From a checkpoint of a small sound classifier: norm batchnorm.
Rows from block 4 of a small sound classifier, named by matrix and row number. Each number is 500 + 40 x the weight over its row's rms, rounded and kept within 0 to 999. All counts start at 0. Numbers have three digits each.
Before each channel's rows are labels from the 100 clips, of 14976, where the channel reaches its highest value: "loudest" is the band of the loudest frequency at the time of the peak. Only what is clearly more common there than usual is listed. The data: acted Russian speech (Dusha). In brackets: how many of the 100, against the usual share in percent.
# conv: width-3 conv (model.blocks.4.conv.weight, 128x128x3, each kernel summed), inputs 0-42

loudest: 500 to 1000 Hz (30 vs 8.7)
conv.30:472521446470447465493480480540473512473440444453463493403504448539478573527493430521521497448461446493462518491480477479481514517

loudest: 500 to 1000 Hz (48 vs 8.7)
conv.78:501534518549484477528471464549552549540457473512464438554556564548481454542549493599577526544534542531477527534498546474503475509

loudest: 500 to 1000 Hz (65 vs 8.7)
conv.116:477520490484540514463472513551541468523575507465529546536535524527539494586480585491546474494480521507547544516493462548495462533

loudest: 250 to 500 Hz (49 vs 22.3)
conv.29:522498460449443583526544468565480521527452478460547463547548511581503500566489513525535566553467516528440516554528527501461534489

loudest: 4000 to 8000 Hz (45 vs 8.2)
conv.41:413525489498472541512518535553384532465505424431452454478477457501524505554491472527531451409523455431420474490491501454507470458

loudest: 250 to 500 Hz (93 vs 22.3)
conv.40:465523542542574527514569560475568556486557471451520477511457495490586546458479505521521484499522482534426579474509477509480600517

loudest: 500 to 1000 Hz (60 vs 8.7)
conv.57:465537503509562492523449478459482543472451496442508480511428439445524517542527478563539495420579477563435558498476462549507463501

loudest: 250 to 500 Hz (83 vs 22.3)
conv.105:541513604575514551449519495485556484516541531546429460526533480491501528474501501460516566548504554504512540524514571532518558484

loudest: 500 to 1000 Hz (56 vs 8.7)
conv.86:461531529488439394453521525479531566501566482529516483586510548466482569453500542466440553538529523557480532527503488501535488452

loudest: 250 to 500 Hz (87 vs 22.3)
conv.11:508508550489509456486517477512577471510530492499437513461504455480527548515526412410497494498481486494481534463502542507519498545

loudest: 500 to 1000 Hz (60 vs 8.7)
conv.115:562449513538461466460529515432515470555515570521542447549527592487503520500563576463528599555573482473518503526554534510592528533

loudest: 500 to 1000 Hz (50 vs 8.7)
conv.67:521511492520421505462528527512451488572565538523566438504470529486486435470436541473567553527491466536500480518460505503508520497

loudest: 500 to 1000 Hz (60 vs 8.7)
conv.95:545496487467463439435457466453494491490506566577546538592576546461489464501537543429504469599540487494514462548472536482515504469

loudest: 250 to 500 Hz (52 vs 22.3); 500 to 1000 Hz (40 vs 8.7)
conv.75:515486483497514537502521550578553507607530505526538569464519489647511548576507525511475545491497486481562518480482462480484541571

loudest: 250 to 500 Hz (46 vs 22.3)
conv.23:528424568484542510466503481522528417461492493472510506475489490412472513480576550409477465521501490482509528533560448517555502511

loudest: 500 to 1000 Hz (65 vs 8.7)
conv.22:453497461461528483493443455504520610487531484477517487508444518506498478510506508507500478440527482558490490425564463496524437525

loudest: 250 to 500 Hz (76 vs 22.3)
conv.46:503500571564511521490518501475445486480539500499450464496438477525508542521506482434490532521417579529432511486547539462520545453

loudest: 500 to 1000 Hz (52 vs 8.7)
conv.10:475550497526541521533472491567519560528487475489508552545525552558469509600539506571587535510565532504522511518527519466463457536

loudest: 250 to 500 Hz (68 vs 22.3)
conv.93:604461554517494503457475525434452464537497548542485487544545479518442470485508501453461529589475501464540463547479518555519513492

loudest: 500 to 1000 Hz (65 vs 8.7)
conv.91:511507504503504470569464480554456559530453462500549443511462511539498494601501499541526493513503530477516483512500478445489448518

loudest: 250 to 500 Hz (71 vs 22.3)
conv.108:480506573497478502406569496515513462476482483504530551524536511459423536480532518430548515537551498475545479582521532589551499475

loudest: 250 to 500 Hz (53 vs 22.3)
conv.69:480442508546477568541557498478507435571535553497529583470574484542513510536445520459515517499426568455521526533574523500451553504

loudest: 500 to 1000 Hz (35 vs 8.7)
conv.81:435467489570496496432475471412552510521522559491504568568542531542441458512486547481510512505491503465540498512511538507515505508

loudest: 500 to 1000 Hz (63 vs 8.7)
conv.53:537527412457469503484545527505486529468496465481463469476496506460466543558509545539463496461501516548447421453509524516509528480

loudest: 500 to 1000 Hz (54 vs 8.7)
conv.59:525518493466628528484504550507516508505509506473489467537430510511538500450540519461428539503471461561441498460455543511475490495

loudest: 250 to 500 Hz (62 vs 22.3); 500 to 1000 Hz (29 vs 8.7)
conv.124:563432542449506455529553536476412464513492530528520509523505537504465525409579514453415475525533520469474492461490493559531533443

loudest: 500 to 1000 Hz (61 vs 8.7)
conv.1:466468501482476503400406433522548537508449514460539545547442521496383469507453524485508453483446501544536512515470525503446414561

loudest: 500 to 1000 Hz (51 vs 8.7); 1000 to 2000 Hz (38 vs 2.8)
conv.17:509441473455483531479458486497461488495467509500526604487574499491490461506444523439490459483452482432554482530499482423476460501

loudest: 250 to 500 Hz (79 vs 22.3)
conv.79:545552503588585435545540506493534526473459517491503498500472499498512522487568519533498573503542525545451488453494549500491536495

loudest: 4000 to 8000 Hz (35 vs 8.2)
conv.20:515504515507518477538537577497382479498512470446469456419458429459492548467528496500486513476529469459495520463499481520509506504

loudest: 500 to 1000 Hz (40 vs 8.7)
conv.64:484428495497475487489488465508474499533459568483531595488557501584477519542445512473527437482471514505527512466494494520503462546

loudest: 500 to 1000 Hz (37 vs 8.7)
conv.28:419527459505509589513446494488422507496487531523467577486530478544490483528477537500606568489508477474508493508488571430512461529

loudest: 500 to 1000 Hz (68 vs 8.7)
conv.6:476455515479531488525522437481599520583535500563471483450502523493565498450549545465491518475550473529483581495533523468487502529

loudest: 500 to 1000 Hz (66 vs 8.7)
conv.14:513525478475567486464519503435511531491537549534532561495457550426550486464523537494448477464511467479561532471499505446492509535

loudest: 250 to 500 Hz (89 vs 22.3)
conv.76:511493552544531496527495486441530485514550488529556531519471537470471533469550477508478502516503496461504507515490531467514560507

loudest: 250 to 500 Hz (75 vs 22.3)
conv.2:478534512509488501491515457501573485458508515485534525489440501442579538510546502438389448493518503556446520476529520501473529521

loudest: 250 to 500 Hz (57 vs 22.3)
conv.87:510490491506473528563487469522463499594493534536540456523570482553539584528468544462546494480574506542545492481529468513533542529

loudest: 500 to 1000 Hz (25 vs 8.7)
conv.83:545494536463517548529558530490519480470531550520587455621520550556600459448497530474456457509524459484515525502474487508486545510

loudest: 500 to 1000 Hz (49 vs 8.7)
conv.126:531560517491418505473540519554620514487509444514556485529481546496501482478471524453481535533532512501485490471517531565513546528

loudest: 500 to 1000 Hz (69 vs 8.7)
conv.122:493511512463497523454457497476448453501527514545575602543517510505482471521477550447458522476448507405546525497470500459536451532

loudest: 500 to 1000 Hz (42 vs 8.7)
conv.45:588397553463466499448471536476469454495500531483493509525525513446467520448530498468469477554503448518513530523486475548498542478

loudest: 250 to 500 Hz (50 vs 22.3)
conv.84:492500543566484460477457489411477406504511506564524532559552505476441500496531513545529497517532547587511477588483534525553459514

loudest: 500 to 1000 Hz (62 vs 8.7)
conv.88:461503488488519561505482513442496509466536556502523495548452555519503502455512595472455474452526450474523556491525525481535511557

loudest: 250 to 500 Hz (49 vs 22.3); 500 to 1000 Hz (47 vs 8.7)
conv.89:559489579482541503486479530421456467485498511503485465576527502495478497468634534414479535477581501493535520522469537514558462502

loudest: 250 to 500 Hz (64 vs 22.3); 500 to 1000 Hz (36 vs 8.7)
conv.109:528486543522489484539545498429586511513531514538564432517429533503550501466549526446498487530482501481532574502519507498590609523

loudest: 500 to 1000 Hz (68 vs 8.7)
conv.56:527466516461467449448477463461494458537493523530485570507502514465478439486470531429487466518473512441525479472472506410478494502