{
  "lr": 0.0048,
  "merge_dims": false,
  "grad_clip": 0.5,
  "steps": 1300,
  "warmup_steps": 60,
  "weight_decay": 0.2
}
Rows from block 4 of a small sound classifier, named by matrix and row number. Each number is 128 + 32 x the weight over its row's rms, rounded and kept within 0 to 255. All counts start at 0. Numbers have three digits each.
After each channel's rows are labels from the 100 clips, of 14976, where the channel reaches its highest value: "strongest on" is what is common among them. Only what is clearly more common there than usual is listed. The data: acted Russian speech (Dusha). In brackets: how many of the 100.
# conv: width-3 conv (model.blocks.4.conv.weight, 128x128x3, each kernel summed), inputs 0-42

conv.97:119153144060145077108098133158110129126090133089131140147132121143110106165176135149171107070211111150126111114122067191180074119
strongest on: emotion: angry (53)

conv.125:156105122093066171093128109121100049133120128121146197147220127135106130147114149087073096143102112086151157146115147159114128141
strongest on: emotion: angry (45)

conv.33:120084162098082123112160125124088088117157137107182137155137133139110169203133160111153132101123146137132177206119123115191121127
strongest on: emotion: angry (54)

conv.43:147124097132128116081062081085162061126119214182138116160164148125075085106079157090123197227118154160193094146139187169118140135
strongest on: emotion: angry (46)

conv.55:094186115148173105163157091179158140115145124142096136174168176150167202174132128164163104139137128127102126140111151153105140115
strongest on: emotion: angry (59)

conv.82:133202121086114144115116183117152123121125177147171144144125162130160136101143182132128120120168159147144132061137115136129106134
strongest on: emotion: angry (56)

conv.32:179138161129136119084103099073108103125117161175158154132183162114122155057106139116138104127138145122158158112155133055106166132
strongest on: emotion: angry (52)

conv.26:133140171143116129128135145100102063066113118115106107138131118081117143111163120128101124157102131152099141190150129211138177055
strongest on: emotion: angry (53)

conv.27:088107115098171118110142148122132144111109085092121166092122120092149090096180112122133074059108091109138147089094060103129145115
strongest on: emotion: positive (59)

conv.52:157123160155087120132152140109130085148122112177088170167196121178111192141100128118134110186141145089103130158142189133124132128
strongest on: emotion: angry (55)

conv.4:175081171132089123098114134148125072136158180180167151124182171148090119129111145070099146143137154085182135095113155103155129177
strongest on: emotion: angry (53)

conv.38:106085115137097122155190137120088198116113084087081123136123141090176117160095111123123159103111134106106139130113096099093186094
strongest on: emotion: angry (47)

conv.60:102105096119152141113103111097086148108088125137102144117109119110137058048130105102140118105169111103107127096095117069112118114
strongest on: emotion: positive (47); emotion: angry (42)

conv.34:103098119064127096118136121210072185100118118099113134061124131114107132095162091127128119051151097139109114055109131116156101100
strongest on: emotion: positive (41)

conv.102:129113125130097149114165169152117127158176170110108076157138064134115131105058183128120119102134126080168183101145136121125163113
strongest on: emotion: positive (50); emotion: angry (38)

conv.50:118172179169099158173176221174165150108134096120165089129119113161182160150129139115102128084094111143113140138139125147101188150
strongest on: emotion: angry (44)

conv.94:141104156123067145129113104138131113132114147175144162111136143136068122194043145126160123180082146109169108144144141095107120088
strongest on: emotion: angry (60)

conv.44:129130085141113182079169165113141182101192153152145123162142119134126018177092141140074139194108130135166102144121113117146097151
strongest on: emotion: angry (51); emotion: positive (46)

conv.66:099169108103164096192091051149140160122074137106155150117064141135126087150110124181135120062133116175115115065119102124123117136
strongest on: emotion: angry (63)

conv.118:179174130103108116106100096152142105164096125125150146113161130169089159213113086134148146112082161171157128148147133129134122192
strongest on: emotion: angry (65)

conv.36:099096152148107119187189202126145121148154100142127116109117099129219118197123123117098130140111115107138170118130121100110193145
strongest on: emotion: angry (43); emotion: positive (40)

conv.117:135165200159176136177190156155185124139110088123135125171131113171135201078204153128169121160112105149108149174109154157094107103
strongest on: emotion: angry (49); emotion: positive (43)

conv.25:151100126137117087154187153135154128168153098133140091089129083181210172126080091106090164093084144144123180123134121096083205162
strongest on: emotion: positive (46); emotion: angry (39)

conv.106:151123160122108174153194161147110131144188133109133093126118140139158154106175106115143095141154094148095152116139124125141214133
strongest on: emotion: positive (42); emotion: angry (39)

conv.90:091164075117131105098099083090090182127127133113104172116126140083127100152103102102145120059124129108110134072147106077113113118
strongest on: emotion: angry (51)

conv.100:151165110117094136114136190181103167167118107123153137126159158141182159207181123129113115133174125113134165120142138147206110147
strongest on: emotion: angry (54)

conv.18:059203124150146129230126154118170113099122104108101154144124101124112167103119130155162162125066132161108125131124087155166115126
strongest on: emotion: angry (47)

conv.113:132124095081136184167032049167173181183120116115100122097151133177130134138118096125095144132097107163150124138151117130078108174
strongest on: emotion: angry (49); emotion: positive (44)

conv.15:161142131120168184105117128102142171159151134126154147078159106151135120187173140136162105156181135093188150034187118165158109195
strongest on: emotion: angry (64)

conv.101:172137200122151162100099077155215161173118101182105071197122173198115093113179167149105171194165141139124126140143131157131120128
strongest on: emotion: angry (48)

conv.120:153136169202131103147120115135200134149110156191169124211171167159106119141145148122167143163192161133153127146201186156154100154
strongest on: emotion: angry (65)

conv.48:124078136128131168143113134170159108140183176153221131128177105147155094194062142113111157146110105131115168174112110148131172202
strongest on: emotion: angry (48); emotion: positive (45)

conv.114:070154131121131065188116126152195086127116142127139113186123175136138195150101163130107102153129108162135132149101113143144102120
strongest on: emotion: angry (50); emotion: positive (47)

conv.62:141103133125165169094082051149073109151139175119166142111222121133072121167157168182135154073113147166156145110174098185106153132
strongest on: emotion: angry (54)

conv.49:085167082092123095158091103126157160107108124092107153154094124134086074152112138184149093062111131183111089151131079146117075162
strongest on: emotion: angry (50)

conv.103:152143141082072142119179105225100135200132125079184125128104138157119159148105137128082106167112149099134107113176146100120140100
strongest on: emotion: positive (47); emotion: angry (46)

conv.7:161145161117097156134208198114130099174170115119146096127122147133195172102159120113116116138106144118135144123126108145172195133
strongest on: emotion: positive (40); emotion: angry (38)

conv.71:163116155130091089108113162134067075099123163153158116156108166096064097151164161125113119191217120152191106176108124149204091129
strongest on: emotion: angry (56)

conv.35:109065147106122077091122121098105131070078075099151141104103130109130146110091123073101114120121117084102154125091107106103068064
strongest on: emotion: angry (54)

conv.5:147148134114110223186164147152143101161135144133128116119165105171139122091086090161139150103125200154109070105136133157091154152
strongest on: emotion: angry (47)

conv.37:167117118069154160130126148176170116157115142160171118195114168214121187166146131149156107123168145147137118132136132233157087125
strongest on: emotion: angry (59)

conv.42:145200121084101108206150189197147170115122101078114084113103133156172178127158103146147100081141089140102151088100073097093129126
strongest on: emotion: positive (50)

conv.112:081127083077141136146106110100130166132133105113135126088085135092158104120144093122159120058129097123128153095103070080113104129
strongest on: emotion: positive (48); emotion: angry (46)

conv.121:136140147109154091139206198129091166167183063109110095135123116113216197122164093136081127109119114124094186096128100121126213138
strongest on: emotion: positive (42)

conv.123:155079133113098159076134132109073125142154145134120144109129091107171096131066146087105134088103110032147169103096104078123142111
strongest on: emotion: positive (56)

conv.110:107109091093144076148152161119122133092122129108131107157093136116125084120164118145109084129128088158078115056093108103154090110
strongest on: emotion: positive (45)

conv.80:122123148120185111126177166109111143173179076106165098118092102133205117158113110132080114122107121097115157137136100120125168184
strongest on: emotion: positive (49)

conv.92:166115148135144101078102158112059092102113144134140186211143138080062085150238133109126115167176118144153125136111132159165099079
strongest on: emotion: angry (40)

conv.63:150145111129178111137174151170094170164125129094147099104099103191206119222145109124129129116107094137150167103131122106128182149
strongest on: emotion: positive (53)

conv.98:171094162205107174103147113101156099135146157170084115133166120148093141084152152101068159170107179153117113138160175150105175124
strongest on: emotion: angry (61)

conv.127:152155180106201138096100097128138086172111150131100246134169129132098142103113128110143165162134134121074095172153110164157139155
strongest on: emotion: angry (59)

conv.73:159126189121121159163196189152155129151139106150079145152181106137142187120166079150128135155104113146122106154140101159224197097
strongest on: emotion: angry (63)

conv.9:111168099087078068109105157175093140129100121092161186092155125096102195168134144108178110118152084120126111135098102129131071117
strongest on: emotion: positive (42)

conv.47:172160138123095103109128164119062133115145164121165100152160178098128178086208144101173150130213124172140146194142092186193142129
strongest on: emotion: angry (52)

conv.119:172114101149102135149179118127148143159191129147173117082140173109155188176137148145170092147105123162203127102110155112090142138
strongest on: emotion: angry (55); emotion: positive (39)

conv.24:126171148125166145111141142116113132137129169107128178154105115081116088102128164136114139111115147126101102108141152105136117121
strongest on: emotion: angry (57)

conv.61:129154078116167133177104097155200157097111114138103113142111139106111151136133107170137136110097122185134100120129112105107123106
strongest on: emotion: angry (63)

conv.39:085129099139141099134141149139068148116117098083134158145114124043101155176159144169109116063145059154102091137102054147166082081
strongest on: emotion: positive (46)

conv.96:109120121131116128132134121099071076121164155143168098168186155078100187082172165062135137132135117161162111163073096141135165096
strongest on: emotion: angry (46); emotion: positive (42)

conv.3:085112127150149194119130112042094116089174114099102190165137111084140088046129155135138126125131158094121137141156111157078153100
strongest on: emotion: angry (50)

conv.70:150124138165173132121135103125147106163151183179146125151121180182072114128165185164099173116143224157216146141170117161156104155
strongest on: emotion: angry (59)

conv.77:099173112103177170145154159155138129152196135110152105166122122150206083139178155144118135108121115119175197148161139111161182177
strongest on: emotion: positive (45); emotion: angry (41)

conv.104:090164096113113148117136132125110104069123125106131137114102171073144123177115103111146118128087120090086095116079105062093110095
strongest on: emotion: positive (55)