config.toml
targets = ["emotion"]
num_classes = 4
kernel_size = 3
rnn = "gru"
Rows from block 3 of a small sound classifier, named by matrix and row number. Each number is 500 + 25 x the weight over its row's rms, rounded and kept within 0 to 999. All counts start at 0. Numbers have three digits each.
After each channel's rows are labels from the 100 clips, of 14976, where the channel reaches its highest value: "top examples" is what is common among them. Only what is clearly more common there than usual is listed. The data: acted Russian speech (Dusha). In brackets: how many of the 100.
# conv: width-3 conv, stride 2 (model.blocks.3.conv.weight, 128x128x3, each kernel summed), inputs 64-127

conv.63:497513503495490531471496498488482474499492524487534462525479501531484528473486473511529502487513470480553491485553494464487520500530485484492495533500487503494499449500550564491503525511500562
top examples: emotion: positive (45)

conv.74:498471526492475485519478476507520498523515490472496511518495481538468503501473507505491531455498430534496528527494442537528515471449506532514529508521528487519466554466487504482500507495499503
top examples: emotion: angry (60)

conv.3:546508554490489491496518495541588518542543475493499547500538501543497506510484521487510511488542478536504506533482472558481528489483511533528556543545498482519504524463505494514476512506548496
top examples: emotion: angry (60)

conv.55:481497521506485494476488508519508500537473501489471469506533502489447488492477469450504487502476510474520485491486456494595479493483473496530467519508525439484500514508499501521525553506500486
top examples: emotion: positive (49); emotion: angry (48)

conv.90:493470512524503479463481536497550518460514475500458496484516503534489492538512498503508448498504522512496536477482497505522543503502506502546501559502492491480485521480500511552525562487516518
top examples: emotion: angry (47); emotion: positive (47)

conv.102:496487533491516541497501497504533477526499501477484516462565496518528471484484535489470496489573497518456516488481489499515521526465497472574530451524484480510505487488502468525485510480493459
top examples: emotion: angry (52)

conv.110:573466556484518497501483495489535503522542465481525487515541490549487504509509522488496504487572503548489568535496501522501510485504504528524565504533504445554492514458498522487464520510482471
top examples: emotion: angry (49)

conv.13:492487505488507513451473500507481510486526468539540488543523453483460491504478473486546513505455482472535489491539528504505432496539504496558499498516493522526463554500524525452492464489461526
top examples: emotion: angry (48)

conv.51:481522502488512494488514506539459490517460536484488471469514534470510452512490477470490440483476504491495477491467461491531511514511493503511459522481490488464488471486484446497484518521483490
top examples: emotion: angry (49); emotion: positive (40)

conv.106:504541492512476463486500483523566499566512489493495509503476486525497484512519459509502471493537530537522529522519489522526499489489505496480526543536492473472493438500546532532517514500573500
top examples: emotion: angry (53)

conv.120:506505493472473494479515500502505484493477587460517489505505508518468475530478482457558519471475530495519487483526493513475478444491519450438503512490515496504515489510463485513491512533525505
top examples: emotion: positive (44); emotion: angry (38)

conv.9:500533467471469539536487441479498482477499496457538475468524475511487493504456508490468484502513477519487491479507486491479487493505468472474485496462510507522494460474508500444505503509471483
top examples: emotion: angry (59)

conv.96:545533537466491480518481507488525507570506522495452562475537523504478505447498497495500508505541476545466514513471467527480509511459509475502527499524513488487491477502499483535504486509518461
top examples: emotion: angry (56)

conv.69:489526462443509498506526530460493485488480524490513494475510479512495512452485519493509516477496499491490489511495517482541497482518498488523531442481531500514438535507475478514465466514466519
top examples: emotion: angry (53)

conv.54:530462518499490477537507465484502484511501489493505504507495491529473514503503501482476516470548525558499522537462444498493553447480513529468496503500542485516491480489459483521481518495547486
top examples: emotion: angry (58)

conv.111:503534535534471509499526445483516486505473493490512481503458477535492514534536479496507510506485524504501562510501497507482546483519494546475486542489522477489493479495516528486526541515529533
top examples: emotion: angry (46); emotion: positive (45)

conv.127:519476541542490465519528509473567479513522499487536482508505516513467501546549503489498511491543492507483523542491482489511544484484480474456543497521509475496471499475471463515464537486502493
top examples: emotion: angry (64)

conv.113:532446517500537431466514541482522497455517508473518509493481473541458488515523480469485512475506527490481530508498514528489551488453497529493510491480504472494489519478488500524491528425526508
top examples: emotion: angry (52)

conv.35:485507499501463525512500481484475488465471474511516488566451480463504511488497485520572531521464492499525470471533512494485472484521474492496468529497454508491499484491542543464499461519466532
top examples: emotion: positive (45); emotion: angry (39)

conv.72:502452495469490480523502474477540466502543488477503489504508449509461484448503505482504542486513503522499537528500481496486504463497521496511508469508491476501450525486475519470500470463481475
top examples: emotion: angry (46)

conv.78:549503547473501509504478481521563504522516473500494527495560467484484474469431523494536487481537482503527450517500515532488492472491504497548549493514470511473502539515498502478476512504465485
top examples: emotion: angry (61)

conv.34:524531504474473508519476514531522515481501475534452550476527471468527485477468528520505478533536508486513501499540501531530469513506476481552527482513470510485477513526499489497488490487477498
top examples: emotion: angry (60)

conv.4:495501526527510483489528520488571488519481477483498488505528486513509520517514455480487509488515470523525555496501444482474546489510463531501533540517534446480497479517517519530487568497518499
top examples: emotion: positive (48); emotion: angry (47)

conv.22:503485501507496495488496480476529474481480499484551501513463509514529529508533479491536525529504508497563525477526498498489564486517466484480506533470489499529531445507544560484478497518464554
top examples: emotion: positive (51)

conv.117:543514510539473483532548461508539497492536525508531495484502515510500524536515542485460506496478464533454505506479480489496482470480513537485507515524524521487497484484493463483512491499501481
top examples: emotion: angry (67)

conv.11:496520521540524494481481482463480479464460463496555487506480474524500527523526462461521466488448463511538512470526525497466532468499503511497501542484499498537536500473533535450488513514496504
top examples: emotion: positive (47)

conv.1:506467520502493467528466504470513449477442484475523487480443481487485487515493448471467498469497499492479477490529486496508520454476436490486495472493539508508533481442487490517462524490491517
top examples: emotion: positive (39)

conv.66:559503498494462460498479458508513519536573482528498535519535521473485496469501524498538549494506463544504502526518489524455504473505483488517521522549495507467488537460506521481496496511497477
top examples: emotion: angry (58)

conv.108:512502499503464508542458501459478473476457462517547465503494443552500501516460517498524516468479473493475470515491518469508517493484487508454519532466508479510484483463525512485467511532499508
top examples: emotion: positive (43); emotion: angry (42)

conv.64:509480471493498496460475508497515475469480487480500483526497508537488513478487468465494439505517561482528479496479485461520525454527509478501503508516487527455495523550512540532484505505521543
top examples: emotion: angry (49)

conv.88:503480479496507542493514534487491515492526482548579507547465490501522527509510482508557520516497509517539492509557527498485485504529500480515483506455526518541514488531560531478488445514477531
top examples: emotion: angry (44); emotion: positive (42)

conv.56:559476536532479450499468517503564523536553488500501528501531483521476495505487534471481502512565497545505531536477488513473514502485518507522576514561499457473514534481495512495469483491525502
top examples: emotion: angry (63)

conv.123:521520491500462526550517492522476485490465494481482498483527497471529473471458560523478527502497471531502455504468530486495523480507485477533503463465476507548469513479497496504468444527471479
top examples: emotion: angry (70)

conv.99:498466515521474479467448481495495498512457477469536493486532495492512530496490496496511463491468478503486469492495531487500491477512463546506458494451520468522520462482501491437491450537462469
top examples: emotion: angry (55)

conv.32:545473522497487512509470477532522513500555469490504514499539474490486493470492560520491529505542471523473507519468516543490499469499516507566560466505500492577481546493493476466471492541484494
top examples: emotion: angry (60)

conv.27:457505519536482535536539517441500483486458511492505485469526461486495525529461485504494515481493478508509509510490498480515491455495458556486485502526556496507505477468492505524474513481478522
top examples: emotion: positive (42)

conv.42:507526549483474526529547482505522487519467510513504500498463456482533535513464498552516516494481476518534464554538499515536485495508483547476484480487535528469488502457539521475484476508497505
top examples: emotion: angry (53); emotion: positive (44)

conv.105:501467509483543497553458546485528464505473452492451455488536463501502483466500515498477517480485475502481487505487522455524475507515450477521484499492503483551548456471487462501474487493474480
top examples: emotion: angry (48)

conv.53:495528480498481482486476506508501526511490469533502486461515503478548493496495533547474477523501535468467462505506521501510468534501492478540504457497471506474478498481506459480492464511497467
top examples: emotion: angry (63)

conv.7:518509495476500513439503479479452519475534536487524472514499507491479516506471466487538478479474472503559496489506524507477470493523508508499505471488503514485476548509504535484503483508520487
top examples: emotion: angry (56)

conv.28:447536480514507471486484472501474477451477543509495467480527491477507460504474514510468480494463451435505475474494493508488447486511441505486447485472495468486495503479474457493484478516463473
top examples: emotion: angry (59)

conv.46:502552475515550514511495540495475490459483511523493479495507521513554521496566489521495503540491526489498521468527556468502509522522496490532477473449490517522529482500532510487493522504499513
top examples: emotion: angry (60)

conv.116:475558441465456516462485466483473490506478486513442464510508499470529458461474490493476467493496494490502472499530469467526493491517475472477477507486484517482478483505527519510539488498505498
top examples: emotion: positive (67)

conv.16:504533491497473537491484472502481462498503501490522488490507498506517530505504487534494463519502525505482462504524525452501557497546484499488478493473498560496479475494565474480501507608502516
top examples: emotion: angry (46); emotion: positive (46)

conv.126:503532507497464514455516476491489516476538491522540501569477525519480506472494481487525535517496508495518533508541471511472505482516497495477517536491488519516452504514503549469524467479519497
top examples: emotion: angry (57)

conv.21:527508549504465523526486472516477494508515462504544487504532494502470497473494522528498547440480455525480482504479492513469485473473454549523473500497515475524501494471473490458490476536464468
top examples: emotion: angry (57)

conv.50:486538473489522516480478472457493491461480507502553466527497476498555519505480550534487516542449508476478484498522518476499448455519468503490457448491511556515486507504525486469508506501466495
top examples: emotion: angry (55); emotion: positive (42)