A small sound classifier, trained from scratch: rnn gru.
Rows from block 3 of a small sound classifier, named by matrix and row number. Each number is 200 + 40 x the weight over its row's rms, rounded and kept within 0 to 999. All counts start at 0.
After each channel's rows are labels from the 100 clips, of 14976, where the channel reaches its highest value: "strongest on" is what is common among them. Only what is clearly more common there than usual is listed. The data: acted Russian speech (Dusha). In brackets: how many of the 100.
# conv: width-3 conv, stride 2 (model.blocks.3.conv.weight, 128x128x3, each kernel summed), inputs 0-63

conv.29,170,150,194,115,173,207,155,172,205,169,282,217,204,239,181,184,317,217,239,217,230,212,234,203,152,184,124,189,162,208,183,176,235,192,185,192,191,215,184,206,176,226,205,199,195,180,209,198,125,174,304,224,208,206,221,282,134,202,160,222,164,210,188,178
strongest on: emotion: angry (52)

conv.102,195,234,198,207,181,158,219,160,152,194,250,145,200,200,210,161,261,252,229,251,177,153,171,145,117,235,219,172,169,85,262,180,165,228,241,216,177,173,230,225,164,139,228,162,253,152,206,200,150,201,223,181,177,228,218,267,176,156,183,193,183,240,182,172
strongest on: emotion: angry (52)

conv.27,162,195,172,225,184,249,205,185,161,209,242,156,184,130,225,271,238,160,115,162,185,188,300,236,237,256,166,175,187,238,177,181,153,205,251,277,209,175,185,234,160,196,82,247,256,170,216,227,210,188,195,209,160,167,141,195,173,242,172,222,240,227,145,181
strongest on: emotion: positive (42)

conv.59,181,154,140,219,151,155,154,193,172,185,187,264,216,253,187,224,196,170,234,177,190,168,186,140,135,233,159,148,174,219,185,170,204,162,156,155,175,259,165,221,202,116,145,151,210,232,145,208,143,164,190,190,150,203,140,148,184,199,142,230,190,292,161,193
strongest on: emotion: angry (44)

conv.121,175,108,152,167,242,182,238,186,170,184,192,225,204,165,207,194,225,139,202,145,271,212,197,155,130,149,133,166,166,185,141,188,159,141,202,195,159,210,128,127,159,189,148,184,224,196,167,155,246,141,119,171,185,196,195,143,184,190,99,263,249,208,162,176
strongest on: emotion: angry (53)

conv.1,174,148,158,224,233,279,190,162,153,227,174,136,200,175,186,248,184,148,122,146,200,215,181,234,198,253,127,178,165,249,192,208,150,207,199,228,135,179,170,138,177,137,150,226,202,242,189,214,164,178,170,171,146,221,228,144,208,223,207,220,188,201,147,157
strongest on: emotion: positive (39)

conv.93,282,203,209,246,184,178,196,195,168,195,248,282,167,222,274,150,299,199,227,200,184,111,243,181,194,221,211,139,182,269,204,203,194,196,183,162,209,201,132,160,253,193,178,174,226,187,133,210,236,190,205,209,171,213,134,245,181,210,186,167,223,223,214,212
strongest on: emotion: angry (68)

conv.24,201,134,160,223,128,216,151,195,147,329,184,270,212,240,209,225,182,173,251,157,170,208,156,164,134,216,179,137,166,207,274,257,177,210,128,193,234,193,151,253,241,155,170,166,161,282,174,232,143,156,200,170,108,180,202,235,167,200,205,206,157,232,154,147
strongest on: emotion: angry (64)